A small sound classifier, trained from scratch.
Model: log mel input, norm layernorm, rnn gru.
Rows from block 5, named by matrix and row number. Each number is 128 + 24 x the weight over the matrix's rms, rounded and kept within 0 to 255. All counts start at 0. Numbers have three digits each.
# weight_ih_l0: GRU input weights (gates r, z, n stacked) (model.rnn.2.rnn.weight_ih_l0, 576x384), inputs 192-383
weight_ih_l0.244:065142045120130109106137100130152129191099147130121128098128164116097140127128123140155142124132126063134137116118140155166130131131080134163110131113121095098121148182147093145093153136166116144110103087111100082134134105120120136150133109106131137116146131132145144155115137084126130107122131160150112066115170115148142119141134110146105106167118108154127154113126105107166146136121109122144166105140102162190155162143140124103153123110112117132111105140131123119128129169156104121140095150167160128080171099116154196163144119111108087118094158139143148134106138097167151130
weight_ih_l0.245:122131103166112130107153125139108135116155107112126116105109136124122127138123175136127133123122114124105140130141125131164144071127147103120162097119093154128128099133123103116094110140145116166120159157151142173095121100134146105136069119128127133139116109167145117122094122122156124130156134098122125103116141125162140159137180131125090124144117158076144154195168121156118119131119103095127116117139137111176134098137143121163163131159155139126091096094124135155130124147119129156102121152109155153099190169126122112115129151140112121129138133119176146107133108128140145096
weight_ih_l0.246:132137118150118131126153120127127119124163120101094153116145144143081128149123107131120129143150122122128146157131137127122164100127119127153099069135121133144131139127184159183126128156136164103146143127130164084122097134107129124090121146154099122140108159094109137163127145099109179103140098117171104119114148097114153149147114162093118128135150207104169118103128153126090153085151112132117098142139127099197121126144138114120139120122131111105132134178129132142138112141076168148071114095154130093131166103143106096149134114130144117070128082109113177141118153144148131139
weight_ih_l0.247:160116143119118146147073119145137144091120120125097132101111132147175111113140095110120108079164111132171067076150157148079128119099098122103113140129184127131100179139142106130156149130128128132136105148113103162196121158121149126122156135175137125121141107128107139129122118133113147151118117129096186136115107155161157133150151130114117126105119126143150089140108059125127126131157165148140082132134093129092140153126100132110120103157133134140107087144126124067148124141163126146069150137130174171142104128099109124143139119115098060136142159082139120134172127066092166134
weight_ih_l0.248:125136116123154116077132093132172099167140101118166122149105097099123119142112136142111151140117068144092126179113113121138122124121117138180143125134148150112109125107100139098123098146142157116106137115107104081128136118133127113109116105107146075088167117128136130130112113120138129149119083147142128125158124147117123114156065172155126152101140111112124101140156140121155127169113110137166099139120120136117185129119124105125164138154185109144140140177154125131110099114130108105160114139141125140124100124112136144132143150103124113102138120111167036147149137107152100136
weight_ih_l0.249:147125120114162161151079145113088140184107114176135130110132160104110110098142136138114128132136076122154113126146119127124147160149109128131162129097147115151105113142149144130145107148096087105091132111155097073093121107084111097122101127110132141107125153101127151096155135163079179123104134136069194125187129106153153128111127086157118149151122131138118159178145123135118156127128100100175074137113140156119133162169089141128132094116151169153128110094163121163121102123099105145086068122115099099122143144118119102119149132127146153102095142144118108139175114100099139164
weight_ih_l0.250:185141141116138138143129157147106129101102136112117150161101096099129127126164131111113111110153119121141131092129147151148150113140151115145121160136126128100044139138126156083131077168160110120152130158128155169156136117156149109121157120123145131158129088152132137166105092155129127137141136129092111148105116113153122141109125134152126113106108084119088148120096117142158160161118089113132117179135104100099146143086123113122132142130118122154159082141144129120131134109123092166159111117083150161130110133117106113090093123169137112126117125120093094131133112124108100125
weight_ih_l0.251:155144109074115170099097115111123109108153138139143116137148110131092118092156137102112141080123123112083135115178143174112147159174141114136142105114115148109102135076121106182153147108130112120145124107127148117126112146099135116126114158131108125132085135162127106163129115096128124122125111131115114128165150133144102093175154117119111096147126164138101127135114124121145118117115130158131122154173090164150187108171125153163157132112132136122117106164134129087182109161108113121100114147099070126143089153092129089109121117102155139158156150108126112126161155118148116150
weight_ih_l0.252:155097093148109138105124185128134151109101128128106125122168140134139109124126129138148156097117123156149170134108076147129088132131109135145134122120142148110114113078101134112083142159091187157104152147108095123093111101128134073142137146125125118158139153106095113108117130139136102131112153181143113147111125154124167109141092121133117106105187123110085091150086161171129130152151134111156139135126134143113130134157164121114113135169130116132150155153152177130095133138031131119115128158088170131150161133139121155101131131139163106122142143141111176122131128148126109107
weight_ih_l0.253:141115141145101152161123151110135097124104136135110145149126146087090121150142154095125146139119160163116136108083137159103101124162075119163132128116126115163144140159138118118115103173129109106169147122122121104126103133098133144104179166166132113118162116092132135156138125120119159129133139126153113121097185097117143116172140086131148063063156123157139125183129120122114154144154093123081151132133149162158071119147137151203094130142152154122095119148078112105168174135073095134102106122116150099099183139125169143149144107066121117100129140106082113124136148132105102112
weight_ih_l0.254:129146131159152101186156110160124121120142095095096166095154120172102139110159137127137116123102161102157079127121143112127112166174138124125141153156113108057141087129130142169148059109113144128158154122106097104121108101160123101164124098110121119128151128194104143091090094121155101126076094112106101145132119084154151145114147137109125097139061125119151126087096172169101136098119118112139108114153126121125144138144105093150103116120130120142126150153088133129107133162108149107129084155111128155170123141157123114132152172075121135044137141145121140132124135124184122106
weight_ih_l0.255:142188131159141121113139151120097085139161151114085120137117153136142141115126102139128135108121126166176136149112108155092139183140123079142087139079169117107113133138133144138162139092098091162108124136125096093124149140118140133116117091104088109133143101114134110164123137066154135119123190153077129092073096155104115125116134075117160078116149106143147122157142104191164152146140141114101143108124131146136092107112108114182137132127145111121132089142155109111117076152108136126060141080115170117126144164132124145092145106124095145173110105096122129124108121122147135145
weight_ih_l0.256:132115149118091116165127140127147122188153124129095137067163155113159122121171144115110109131153109104124128143113138122102112123105133112118142142123185144133103144087120135151116082116084129099124142158105143093147130138123106172116085113138122104138114102113116138091105094118114124142124145108093167109092140145136111160132120191134111132110099162143098120129134126146107135124189145133100172135160101157094135153126156168139134135130128151112129159091133117131150131111143108150112128128146149086129126151133139098159131142123122126134149134158132138111171101118173110115
weight_ih_l0.257:121159137159130133081142100192104107103114180146116116131137144117144144125070159164137154107152162125143143115117072121081122127104102203164146150129142109134097119140106080148093084118132109127130121132129134101111128156140140151132139131098127138159143124147103129125117118175116122127102095110107108154132143127146138145098141114148095147128159110092085124168111113114106077126139110099182150122123158152137147114119146077126090087107142109160071101142132134114119118111116134124117158171111115120128136121134145146141147117117141125180139126109095100157131149136116124112
weight_ih_l0.258:140147112156127123146125146111088134112121131102160103138125127111126131116114140107161129142112112173105118105146096151116126086118127141145035101109146109117090166162118111141124109166171135126118166120106119113132166136136123081109141120146102133105156104129124133101127117142136136087108159113151092109144156125131144106144131124154088125087120122155138111131163140123170069110119115136169147077130163112144153154121127057167139097127142109173112129139117091155115149130161126097129149131131144107126168112107157107082131171116122083125138118128113151114116130144125127112
weight_ih_l0.259:180157112073144141122094143136136146099107161126103140134112181103166118178156147138197146119137135112146087189122123070145147117086076116132168174096122154152153122110130127122151112128113110108103107089135130143135132126158130132127136152124134065145077188108127114115113200137142085168111151167093074131092089170141162119067139141159118145144147107143161145142115189096108113101138124105143107161131120144078111143150095153152140131137153141146148140108150137160094102123120112134122095127133168135073121100139143099161101125138123109101124125116100110101153128084110140139
weight_ih_l0.260:116142132115114169158110130177146126118126096166117110135128158090102157137142153149104145172144129130157107090154124106151159128088144149146148124096128116134129167156138137103096142155165119161102120105126148148117112108107171120140147109143190132158156113159163103105121148094172114085136120117155126136100133128124159131178116118128138148121099103099121100103155156115133092110117149128117152100117138107134124098133099120123105155170143149127087167162147093103101135126099179134113111148138169109100138116135105170125167128144122128119141113112136139171122110149098171109
weight_ih_l0.261:118159148109140147123105118114118104147171105105120115154149147157109125186106137164150137123126131120149134127134112082102110092064138089116118187172144149141127100124113084160147155051119147139153110114113119142131115138145110129104143131123157140122112137094147097104107151125101128112133097145079134173143113167132157112114109091132142123127117146154104123104119122121180107112136126142115148152143153096114122114141108147174108177078137115100134118115148141125118134142128104160118110100118104134102145097143139141092122110179144165147148090102116105115128096125114168124
weight_ih_l0.262:089109164130145154171071144115124115142105130138138132083125125155118122138141153144098106130154145114126141154165162120100087132112166124139104112148151161137117092127125148165100102132088148109128142140132135109158150144130129122086161136121143110118135085110166145053091100096129143096112152088094115139114142160136125123113117121131169131117144125113131133152133137113143137146111162140117165149128131085135125133122135092135127188110119117124147165139077125133129141108090086104146089170111121147157126110146169126124119124124114139112139137112121114120133116123116157134
weight_ih_l0.263:116147137143103095135168105133123140148110122110139124133159108147099121120136133089099137128179127154136082081112119108116126133141144131122141159128206140130140124101166163116128107134142132129157119102132095143159100178135132166133120130159132081113104119112131152133132140156122121115127131129146127175127111122123168147176101147154124121121148088109123134128143109117115131129136114090148121141172132109099111108171084119125139116087114146104141130124121135112159118141109130107116128131156111150104098125103105172133128147128124131128104160086054128145152089130115152154
weight_ih_l0.264:096118095151123122110049138162085127096134116152125139132080108113103151127109097169125139104148159112099148079123098128134137126121133098097123102112143141143164164173100110102103149118141097137122124198144132139112119173139150139142125090152152113127103102106152118147146065163123109167128147135093097102142146094117168181128110110090120130111134104140139140171151137161135144112142123102154071137147143130111155125099135113121097115113140163112116139143141142100157144176202099127150138106159133139113116116163064097083108142119100130152088153112105112124099125123144094134
weight_ih_l0.265:122134098144142153087107147119089103165099140134122079135155151078161095140131115104121139152166117132098152142127143095098123101122096123097094134144141140126142162133115146123131164119085168136104122187115150138100134162133109148140096127114099173176125119091123087119145121134073124070102166171106137108098134105130089172130146147167113130143117132109171157103140094122161109116135150103121154122126112176108090136145124156089159138160143136096138167064088125125119158132136142092137104162084166148190148157139106131148141117158127145168103107131127161132094152124121136102
weight_ih_l0.266:109132109132126124137114128113150139089113098136133117173129143138093129118131155100165141138121136090131143160113170149104183140128099150149069080161134121092091108131097090120119123107161104135136125160137138161121178100138093136123137133133124163109155131146134132134157131134160123092115135161115133101104085098126074097096144104166109116111150123160107176174124129111127125129113149123137127139147141107119097114110165134163114121102143111130131128133112138153124137112133116099102133158139145118139130139132130121146104136128124117064109114152137162140131194138183124117
weight_ih_l0.267:197133118118147131144152133153138144109104152122101139112083130130176121115112134114103158128117140112132083089109137141135174098096120092104094115125081130144134115106090127144151100111171126102148071138130156117115136151100162127109067151144158108111149173109136106171147153136093141082175109186178137092169112171101179132098103157173176147129130125083115155176089123158102085141132163117080140111142109126133124098140117102098124088109158119145119143115097134138148125106130157118142147157144112123101147117127131122098116125117115111152124112138142132145140113106123126170
weight_ih_l0.268:134161106146094130117156106126133155143125131121140102125107148158119118094142103141105104133103153172104117110111114151145120131113122154094095196139120065074180092146101123138160133122117095130111132149158117130117111148120165128102148136076131123162147143139134128082110125130140120165127175102127128137131115134111102148116148136134151138143158125116126125120141089156114147119118101136150167119151154143136118120130119095109171125128131086134128086141139127136160096121106161129099104136100111150182155154143081120098085092143115097142127152105147098172114128141153128126
weight_ih_l0.269:152142108101135131188111160137115150140146094115134139145112113104141121139106169128122158133129123131138092112088114118168098173163110109078157132139129107123108127148154155129116152125146091117066156137129110124133095164070144119134146155127117164115160120122109139078132101121086109136133131127127155141193137099126098158137138162121086132111141096092117155078142140144199122134125089128115154129145127104160141099127139135127150128119150143103121112135107123124134121142128125138128107144139077158127108141132159141107169138129128159149142149145136112133138139126112131130
weight_ih_l0.270:129121124136110123105123121105088151136104138113152136072120154131162137130126142107128163115139127143133155147173150107125086166100136179139117119110141149128135091150191113107079113117127159136159090135126135123146110144125126107100094129143119118098136139134126136149106099122135113142114134138119135152108122088060101144118131077135135114132160093128093124138161095111157135140154148132093135116110137111126132164119140126144177141130111118118130130127129110124156111076146124126108145058107102136132160185141123149152171132130158157117123124129132128086127116137103111130
weight_ih_l0.271:120111118132106124119079098072145118166123142137092131138141124139071157105115138125140078148098163144169124165166101121115156133106141064111104149115079109138101097137108124098106123148135087135141144091142120145106128153118113116128169143131134134077121132159147169121131117113129176144111158137122123127132143112144133119192114092133089109140134105096142143159135140157089110137140154124177091122164152116083158153102128128111069143151125097146131150130158098147123111131119127077090164152137177141101133141110145123170117106103128124193159163110117111142108141160103081129
weight_ih_l0.272:086156134152112122126113142130141143080086105111108106137146141127144122121136138145110086153128104134129153115137138105113166134164147134081136105157150134134138149083101134157124155119168149151135149147100088110118133128117147116130172120141105117122141141158148124170135127115089114139126153087089088100137123156145135189114128126129140135135158117145117152119114102104132116132151133135129171105141095080170161121131093115156109117129117103133133120109085120149097108148113119106157099130115114110122111167144194128132136137104112134184159159126166127104098068157116154130
weight_ih_l0.273:133139154108130115170100138130141095136112136155074140128094079100135125162170147142078131111147150119140124115134136117148101093111128151132108126205103116169147125114137160149112095109106093138134120116109146097104122127144101134135122113117137146092137108121149114096116114113118132141110110122143071163144142131157138126139093174139124146123144128109109099133111155095097123161101122137160155148091103144120101117122118124111116104105163125140160139149141100113124098116127109137127117143110131111169083155110117125157160125113123159173125110137103130147133123146104144157
weight_ih_l0.274:069102116120157110144104146170113119156111106132100132101104140128128051137155142139132133142143117135109089172112164133123111179124167182130114040146121109113080114179126163139107118126165106127137168089131099136161167139118150139182152140126099144148152119157118170106151119140170177172168125113149099119158141148107111143117124094140133125129142134154125162129134145116090094136101115107125174079139103127134123143149093080127114101121089131105109090153163162172128140127150101112122204139177156100168156132141082114110116140135094125116121125094128101109124169115126155120
weight_ih_l0.275:138141131127109114109076133110125139140114111101124138181137131085143160098102118101121108104100122155097098105133098163121110099122154101188101114099107132160148112170145131130142128131110126071114146137135168109117118121113132145144127121091182107097179113073184105162100170132142155117114110154119133164139158161133129150123089070144093085131127136115160109158146123131131089123148149117088111171124128087123090150125114165144150102086106118090121169113129094138129123155102120155132118111137126099093186106161143160146109146126105154134155149115144162153114139109181125108
weight_ih_l0.276:153118156115143118140123124114153119186132090137091130142128105136108158134116155085125140169097097147162177113142156126126103132176091145123153122151110172116121100117152152204129142180152125117076103155135122097114139107113137160123127151127145114120104146169165123152122123110110135087092091118124109176126175132146134099146110098094095111111133128109150126131136097114127143090106130146153163189137156130122112113145079096110119138146136123104150076101114072142130074063115135158181113141125147088146171118129115110118104119129119157054095158102108149152121140119121113127
weight_ih_l0.277:124135122138125147127113084113136116149106124139137159124095089102142098135129135134095097145102083129174127114153151162133152125102134170135110128104124175112064139119182159133140150135132095098164158145130124135079131146199110124118118141095124119142115127134116131124161122120114096164133138149079133109148134122152179105132142106151121116115124107135197126148117142099100099119096125137135145125096123150125102096123108102125123155084141112100151122128132107126097130132116181122180131116102169142147125121139116121168118144097108161123187147158085126106153097126156127113
weight_ih_l0.278:111113133156135128134130158132142166135165122144099125105132121152146108143133148118096099140185150102138126157100112138085123137119125081103107110116154127086124180111133100136126147110115082096128108147137092162128131146136126118121141141125127139072130124150092127153116128120148141120152088140092165113099125087111115156134138080086133189093166128096087143142155160107130105095135132101176111150145108063124105147172173132139187132119197102113126139087107117125130132102119087121137147146097123113171098140117115123093126120144125123147137133134172137163152136100144113138
weight_ih_l0.279:110133093131143127124073083110111096128088136144141170151169139095122112140137154151142126126154123146134115110113088126136115164129092143114154181114133124107118100112129121130121139109096135167146117119134132135123102135152154149126149121138155155119094106145144100131102082105114139139105141128132147137154075148136117165112173147104106130121105100143130132131095113105119105106121155100114111151128161104113152143131083145132097144172139124091087162122154093139119140144124098095137075122140144125152123084114132145104126158163131115165148081131126116110169170139151128131
weight_ih_l0.280:109058152128121136188154114144129129175136143171171126136093129102099187182107131171167090164122139120144124111068135107150111175170131103136113144119128129108096106141124127116122107124117118182136098144145177121105138148103142102141150153122164120122144152149100129112125160147154110130132050091116124130111100157128119133117149112097074131149123133097147094123154111158140173122125113112187150155143141098154095134092095078112137149083109131124103149108152153107125148124141109134113114137102176158103144134124138097140138159128130160142116149108079129140115142138137120155
weight_ih_l0.281:150114126135216115105129143125122117104138121171120150132076123128135130166130091087157131156092131131091148153110107140147104153154126103120134076138146112126114160122111176067123119095123139137141141177121113117166158133139105148185109137112141132128144114142147161124132134092115167147113125158174112123097130103086152118108124131112108147100189116069179121113148115048107137117098158140163127130129121135142151111109124136155124137150198144124129129112107094130153130143166096109126113106125131130133161174117095126174110149137112131156139136146151163157123099138128137175
weight_ih_l0.282:127139121091135120127178160143124161135156103122077116118123140154094174136125114153194110165126179125118146106144128116118175160107140106066135135103092143170201107183140130178154115123147136127141116130101141138175166148101093137136119164092150128108135117104116150165139101138075102063142114136144098123104131138123101148122132154132129128120142109120122134116135144143125072135106154127106139120110151125098161095138123158107125128109156106134113147106113120138160119137087121144116135139155101132115142109141154124154145127144107123144131082170160119125127117116135138129
weight_ih_l0.283:117091112153096125075161168120115124149128081115109105130114118085145149131143110097118127117129146080165119101142189132125117158136124097159119113129121135103136162097141094160098140050098120099110129153117131095093134118095093146177111115142129155150136158115167153132139113158136110121110105149108165124132134156153143115134162142181138077155133145158096136109166161113149165131154088125120157141146140075154145086164137093124137143154127132127097171149130144099130097115115081116164139098153139140131108173157115133156101169121141096083138144149128107098154145120115113141
weight_ih_l0.284:076149145166147118154123114119116170079100141100142133094130121150147115116141131130127148105123111127161106136131124183121164138104104167142096175123147137100175138145145150137154114115123110146092134094140141088119141131084142170106115150137123104102121146097128104156119134127128114105163103129141161130110124114126160115130134121096138146158160159161123118122153132136134093112139151120128106128103117109129129146152143116110119147119127153137119089117121187157083131097110098137135111147129118112123165104146065137136130142129159119065180127115150133131079127172098081086
weight_ih_l0.285:174171149111134144166124153126128156134100106163155100142161103106130103104119115123141145152135129137153195113150148083127116112149130143145141166147125128141141093161128059110142101131170149163147143140144087141091145151143131109172160113143114124111095134110147111133093163133117118131132150144094127125113116143131087083115121107128091116163162120092129089138094130095146118124114104142119166161123124119151107095112086131121103098169125124147110085141148103104121122103143153123169118105122144189133172084106097131143119163152147147184152130169107175143126121129156133124
weight_ih_l0.286:132144125147110114165103148148146138106091102133155106144135125141102138122076133146156107096094140157141144149098134133108132164144120156116149109153139115118151126124139154112132146130085150138109109110159085146104119106066117139154091127126115125172163134137118138148137162117112142119130129135129098119148116153133162145136130118127127158121132111081120140108127120134118116126112139095128163170159187144134150156173094148170130169093156128122099125140133138172128124102113179136149141163143145081122133129129138119100134117091066108120132112121130135132100155144111131148
weight_ih_l0.287:124115135112089091112168118085134139139101099109109153125146151145053100113161118139142114148121135125140110099136159093105107123125152125120100115076131116148155129127150126104130142117171133160149123187150165105118144132142100108140127124141113130142135122161093140087148139138132140100128133136145120113145158110128129145150117153119124133076136135108141153121172150139135131124108123167120108102155070163114136105080131101171103131072124174171101149139127071130133146096170146166130140105135118086101166169088139116136106117118122063116125178093142102174117095120134088117
weight_ih_l0.288:112116143109105150107107154130084140143156123148119147126068137130117133184145115073158136109147148168170117178126087095134139139097101152130123111114176085129119091128119113120142181143154151137109152159091122159175125155080096094141121119119129143139141141106102145096120138108126122143120145116121129131087142131090134103118137096064180118131120160174118112108137116141109111178103129118145095096166134102133149148128136086156147162112098134106145124114118137111168112098139137111127104135107123129155153140156143154140178143132102164164119153115122144126120113155222110140
weight_ih_l0.289:094062129106130095113149167166116161123117108095185099108162124146161175199133142133135111084129132095074162136102143129146124114114142117112121059143131076091117079138108177110101090139131140127088122130163175137098114143109109136172133117117125132095111139130110047148123133135111099155132109115120138167131158103109154157134083103139154151135096172139108130120111181160133114109128135145124135140091110111117084135129105121130148127119100145180145129145152166160141133082182141108136160186109199100121114111105154120109124118108142131133137139138113107151142130117103149158
weight_ih_l0.290:078145129115121152101135131085055085113084130107148147130121098174105136142141101137112144121124077113114131110104126118103129125117069119129180180096138131093086179082133137158148129150110144131156112104153173188120119143143126099131123081146155126138118132101107135119104137142097130119161136091123148102155153095148100115146099125126192139115096157143127153112125153155111132120093127129129118141125090099112123127152108083147161088142155134154092143161183131118133128171070106164100121101069128119065111139143149144094181173176129150184197145124115102154143160140134126137
weight_ih_l0.291:124127103106058151125073090103135172158152139080171151123070113158125114166099142107153112124144157194100130091108109153098063190159147094125133154122099113123138144143138133077134120163127104159139130120123124111167116132109131163116111155111120095132138101108132140116130137159154122146125121112103143084075109206096142132132154101124137128132114118120149106069124147114092142163143094129109106158127119148132158135114091091150095146159155131101122134165099132146123138133110112095162122082142135104107131139117124135121145103175154135164164157112093127123128116153147124098
weight_ih_l0.292:144156119124126104110136118125124102151176106131114162178131150165172126134155112118123150096120097093083131107157112160164117129109135110148120143126148117091087091103160147099123110135135164179113141162122134131148149095099099109137160154120111089121137086104092124169130150116098122102146154092120207140134114124130143123132116130126143098120141153139167127128124119126170179105166128141100098100121148089152166115103161172143139152139150140136151190105098123122094114111127087118130116103100154134096123135134101104133144171121109153112102109166091113148123127125103082146
weight_ih_l0.293:150125121131120115062127116130162140103146163186106127174109146129115102099114111117126117111130118147110128139121092132142110123124107155112093114143126142103131123130143104144158107085099141095081121122110111124083112142119135141103115089134131168097129117147138152139136153130113146118081137117099090132110113176154097093102088146143149070151115136098155119122106162147117095137129106144173159166137196142080151173128112125136110142137127105143143150108101116113085129159099131140113120154178178135145099133129185114098120117120133132128075165140157134127120160102103167140
weight_ih_l0.294:124147108139118150160138114162084139140169116114138126188126146157122106126096148133106097087135180127127130177135131142103175181125189143109115102111181123135133132139099125103108133107163138074109178094127101151156130093146141143142110087193129128128122160158112095090134115144139108106100119133140133108118123134138102093149108107106136143131163104068108133127114103110144175103175120118143125158153153111104130127138160157080158133158145134097120123132151125128143081127147122139124147156161133113095134119114143134137125108130116122140121074130114082136107148120132140117
weight_ih_l0.295:126121166177062117169133147107163105122177098159116133115103148127144205110105080140107130147108116131075136114099129144126146137135112101155148151134129122134108126142144112181138111170146110154134112096148143114167165093163091118127130155150141088100124111083104116106131096093130138126108116148080157153096129122169164143141097143144114150129128091148150146169144134084084132113134166119136170139089127158129103126122154150142116152141111127104111092103133141128116138100118184167092109095099053165137163138110116088136116076148141130159135161107100156153144129132101142149
weight_ih_l0.296:129173120120131125112166096087142127138204143106154100171106121133090097123114136137104109148114108121150148139120108138117124123114174140114103137112144125130140138137121141116115128101139102134162126134120118138137098137158156107129128149056101127158105136093132147162112144153164145105126139173152136090141163120123090092141140111145129138101140117128178118136112153124143151131139135110114146203140112125174115151121122108102161119111117110117118109104125153135153143122132103132118135117113109114157159117102151104125101162129101131134122104144058120124139135093099164148
weight_ih_l0.297:098140148134158101079119130137166112135134122140110146119172145133131129150137145087106112119132120103125175156104138127127157140136136102137162104108121091111134083141104144197141119128131101136120161098108108067147146129158144120099128102171156158084091106141126127086137176159116102128153127108114095175126095128137154101164089130178138141135073135117122115146157055092148135093196112178107148134137141108137167163069144148122119169169121134108105145146139086106124152178136109152098125120095098144168124149099147110150127131108177088091133138150123124109143094138161147105
weight_ih_l0.298:100117104109091149117153132155105099174159144144126124114122113129091122151133103129123130153114141115125082134148122111141120145176111167116131124145099154108119147098127122128141120149120088128131128161154172132087148134091116154145119123127145125136173133128083109164143144138152123154139127134085164164123103123122135107143158115084125156128098151192163149160136125152118127116140138134116157148109136126132096117096146101152109153186126157118155111075134127144126145157169103133151101117162098131137101125125094119164063101154095155114176127102094117155078119081165166110
weight_ih_l0.299:146124131108162135095109134129126158127112099136115133115137135135132152084135143090146127142133116139151140147069101122128102130154057118126132158135127140144126138195126123125150118163142069118136132100143163104129147159137164142157092131123114123205113105104108102173147118106179100154136175136137143119134137153077126145164139121127114135136130113109185123085134143159128112097106115114139114132128135098127133072127163084115121117079141137129107117094150108107127115135062118125142133156154109125150118159146162154129118118128123143135124108126148112146078098118161161135
weight_ih_l0.300:073122101145124146113109125141167163115123128179099155112155125135118088128144095128112134113157134070144125099126132106137123154130093149099128142161123130116178107112116153129145113136121127169138101129126132107125118125121089106159117146119117107129106113170145144090162129135062127150126124110116140119125138148121139169137143096115093147108136137079109111116101088117157143133129104138162082105147136107178149124122101109136162131141125113127112140163144135131131119104144104074123139124120167171151136115118142126142115120108163132127131119168113119163113131133107152134
weight_ih_l0.301:151141144123139115153137122153131154120094109136147139140130137107168151126145097089068132097140134102141121136156097123136142081090122123143144123084120161151131107116128134144142151177113126122132119107126072113124144143113117179110122109177135115136113112142148101116132113154142106127124149144121129143110182179148099109145143139138159112140131101148138120107099150140160123128087140151110103092139104145148094149091100106117080156122118116096099093115118118145140173160113146129172168130118114115073117135131160123108183128098135127111080098132079105101131140117161099156
weight_ih_l0.302:104095082087113140116068120141149132115100127136130102140110182122089108143135129133123161122136152144131142165103151130128142122168111117137187169120135153101107128137132114123135148142139159134110111081104125124115119134098132113185096128186145137116091141135146120113123141146122082119145094135128133130123109144148191113137133110097154147121124119162177110111165148104109123123099139152194140108117154122132120157093130167132116117181158100139133139116126184114166150128107115116134143116141127110115106116129158115130114118131144101157147136152119137120134111136090152140
weight_ih_l0.303:151131113081162110194143106120144135175129133117150144137099110080113094119116156066074149106120175135145116116133144109133109131146128109148156084106142165122083137146121106124061119140165126153119121135101162133181131175139115142136109118159150103162146115147098119134094128142148163124106163150118115104133110134138098134115104103142133128186116100144186132162143107115134120113113146132112122116149129149096135131091128119141113137110159117164133118104127149129121109091163099144144096117105149142123155118126125163124141130099093107115119141154134112111137148121101135136
weight_ih_l0.304:148132097169128146138125115117131124123165150114087124109130073140117148128132151141098110127152129135145114133154144110130156167137132120152076131105159120111144165103102088142084142104116129149144151141105095134159163154137133174103146070156123103145125122105121128094140128080152112136156129126095107102106117136126136159185155135138138124165075092052118101129136122124165108183108135115125174119108116134130174157114117156137113116116093131152122151101138104149088124112043155148113145126067160121133089120115124122148127117127159159177134134163162149089148112147142120126
weight_ih_l0.305:095127161135105110142152124147123142096137128153104153138132132126133153105133118141127124099148138138107116110129155123119120131085119088140114092136184116093118110166143090142078140130136138156111118094123104163083140082153156139093109192070104165081124115120138109169138146158129137143149131108159161129178133142102085126100132132138160071133137168137173133107126112143107135112158173144162127114111143137177138152149142142134105151083181137144127127135090134147133114142055149122121099125168134109132168097140119106110108137108103131165195168152143120122128125133118119117
weight_ih_l0.306:143090112182098147109131097133121137144146181137156120106126128132156130159099151146140127155117133150161110121107143134124128149123143107146165154142123150148119166139101135111081118122105116145133088092129137167166107129148160125154158152153090144103139104158144134109112114099133110144120137128150105108090105134119159106127174150201106093123148158090131158126155117153135139093140127112146135129136196134118104161132123110071133103105114113069123136137113111130127124133152143107144144130106143105170131125134147122122118138160124141123096153122131131137119124084065083154
weight_ih_l0.307:115136149109121151144117121136143136142138195086108153173144119177122062091111144109101136161133130143145126120139142123109074116118104149120108115108131107171133124144108087136117140130115124119111130145164118186114072099147118102120159161090135169157127090120131119170084128074122105131161109152103174140077124126131115157121116138147118105120133151135127103127138141110171101134105126136132151145144117140102123114118126139174124111179164124138131113102131140116125118110113140161126125163115144113122145111114140143114102145168162127126156129105117161106099124114166131129
weight_ih_l0.308:102187114129133126125110106149120116145109118135129134132120167137112137116159135125113101121139119107140099123140111147118094145126148108110131126107129134140161126164169120111142163132112087124130163140117116146121131105118177194130114150143162087135112160129090166142105125128112131129127120136104105123122123119157117095147123107090112111105155131145108126083124106128113112145095122133132162151130112138089088141130068141144124128119121112156138142135113115145180066155072126183137158113163093139129133163129145084096159111159142102120133166066167101124109148115152099122
weight_ih_l0.309:155149122161097159119137124145139116154072126142126147072110154101125110115142122148124100125170151111090112082172063116104083122081082125136126080102133161141112127088134130118133102090118137118142134136132158128094158133089120098141080112105100150171125147106123148125125135112115118127071170133114167126196125150135168145130180093176077131147172121157111159157148116131111133093146116166132128134125120121096149155137162161119144116119094151119108096159083153149186148117146098130153096145131136114126101126115091113146130130141104166151152174159168136135088097136102129123
weight_ih_l0.310:134119149134112143093123124148101103137120170064139161190137134151103114124114099175158098111150183125126101148119134134126171111147136094149079133112159138088170149107152105134127141130151162171138119138155135111138118150160145115124132117110161114144130136160118123169160095143154091146169132133146154137099083088070119132097152121134109132093102157151179121138101138113117130132174121126123081087110137136124147133156117094115113121132161135131104144114160084131179110116125119106123178151150137112111148150096160124080165098140110125129150108106171142126145137127144130158
weight_ih_l0.311:152097133143124123140096092123131127090127106110121132141139109191173121098106126109152133146108102173105122112144084175097143046098160102087153152103110117118109127128109129138131186122105153128097137132116172154097130102122161135131147141096136121125096090135137108142155143125136187136130122150102152143151119144143136125112151126145118163155143138107093088105129126089134109126133135150140162106162130149090051095164108169127128101141126118157149130112137134099151081138100106074109094142151140151078169180138123112159094124166111157132127109119102114172133095084139108162
weight_ih_l0.312:152176166132111122118134153108100164098120162110146124112148128135139126171105119141105123158156116102094126087150120146120083139113136166136069134147147165062115114111109142106132134143139127109094125120148117162106139141115134120150129142110190157100100123114113103111136153121137121111153095113162155146173128123144106120146156093138119089147154138122106143060157145098162115130121128167088149113148139138157102107136154142157141122162125104122143118087156124123127117131105147109131158187185101112117130149114137127114180127106106161127146151105106138076115129112135170130
weight_ih_l0.313:150177164128161131146143162132145130110129134120143120131131108103164146124144105122120103166138092106121150125095117160100107104119134079140171116127103150118145147099130078112107143148128143116141105180119154170121107144137147081128125125135141125087097175104167127162132110113122110105081140136095132148144111147101089139106143130161137136131094144099072122130117140133186113100114128131122088149148071142136139142121101128108105103141099117131125112146115140137129092125141120132141121164118148120122143149162082140125107133134115127130134108098122112093162123106160116146
weight_ih_l0.314:115104123197071137151095078136104079155168125146133110100170141160107182159103143108098164114136158153123113184105117126135143078137077146117141128107162138106127099151129106105094133111155156116146092106112103064110089118113057122146143102170167143088164149169128119133124143158141117117097139120102155089101100127096144118143160150093178113113103178185115153127142137111135148091155121128138142087127151128116172121109123096162182140187107159113122107081145144154163098088143079129167141115148156130087109158103090145145140152094142158113101116135157124147105141124114146127
weight_ih_l0.315:107099054057117122141095124066147170142143135165117143145167108142097125125133138102113125116109151108059175146132118114086164129088120120151091125106096116121139094157125127083145094108129145132110160107144122163135113144127136070158116096104120138140136161143118120123114118147105168119167129168147185132091119128131146112130152113130102135107142154134095082136120129142119138123147134134101063127144153097111129136133115127153149172130065135090134132131131124122153100157090091160113110140131101169136135103154157154147108168128130163092112123110135099135120101094162149106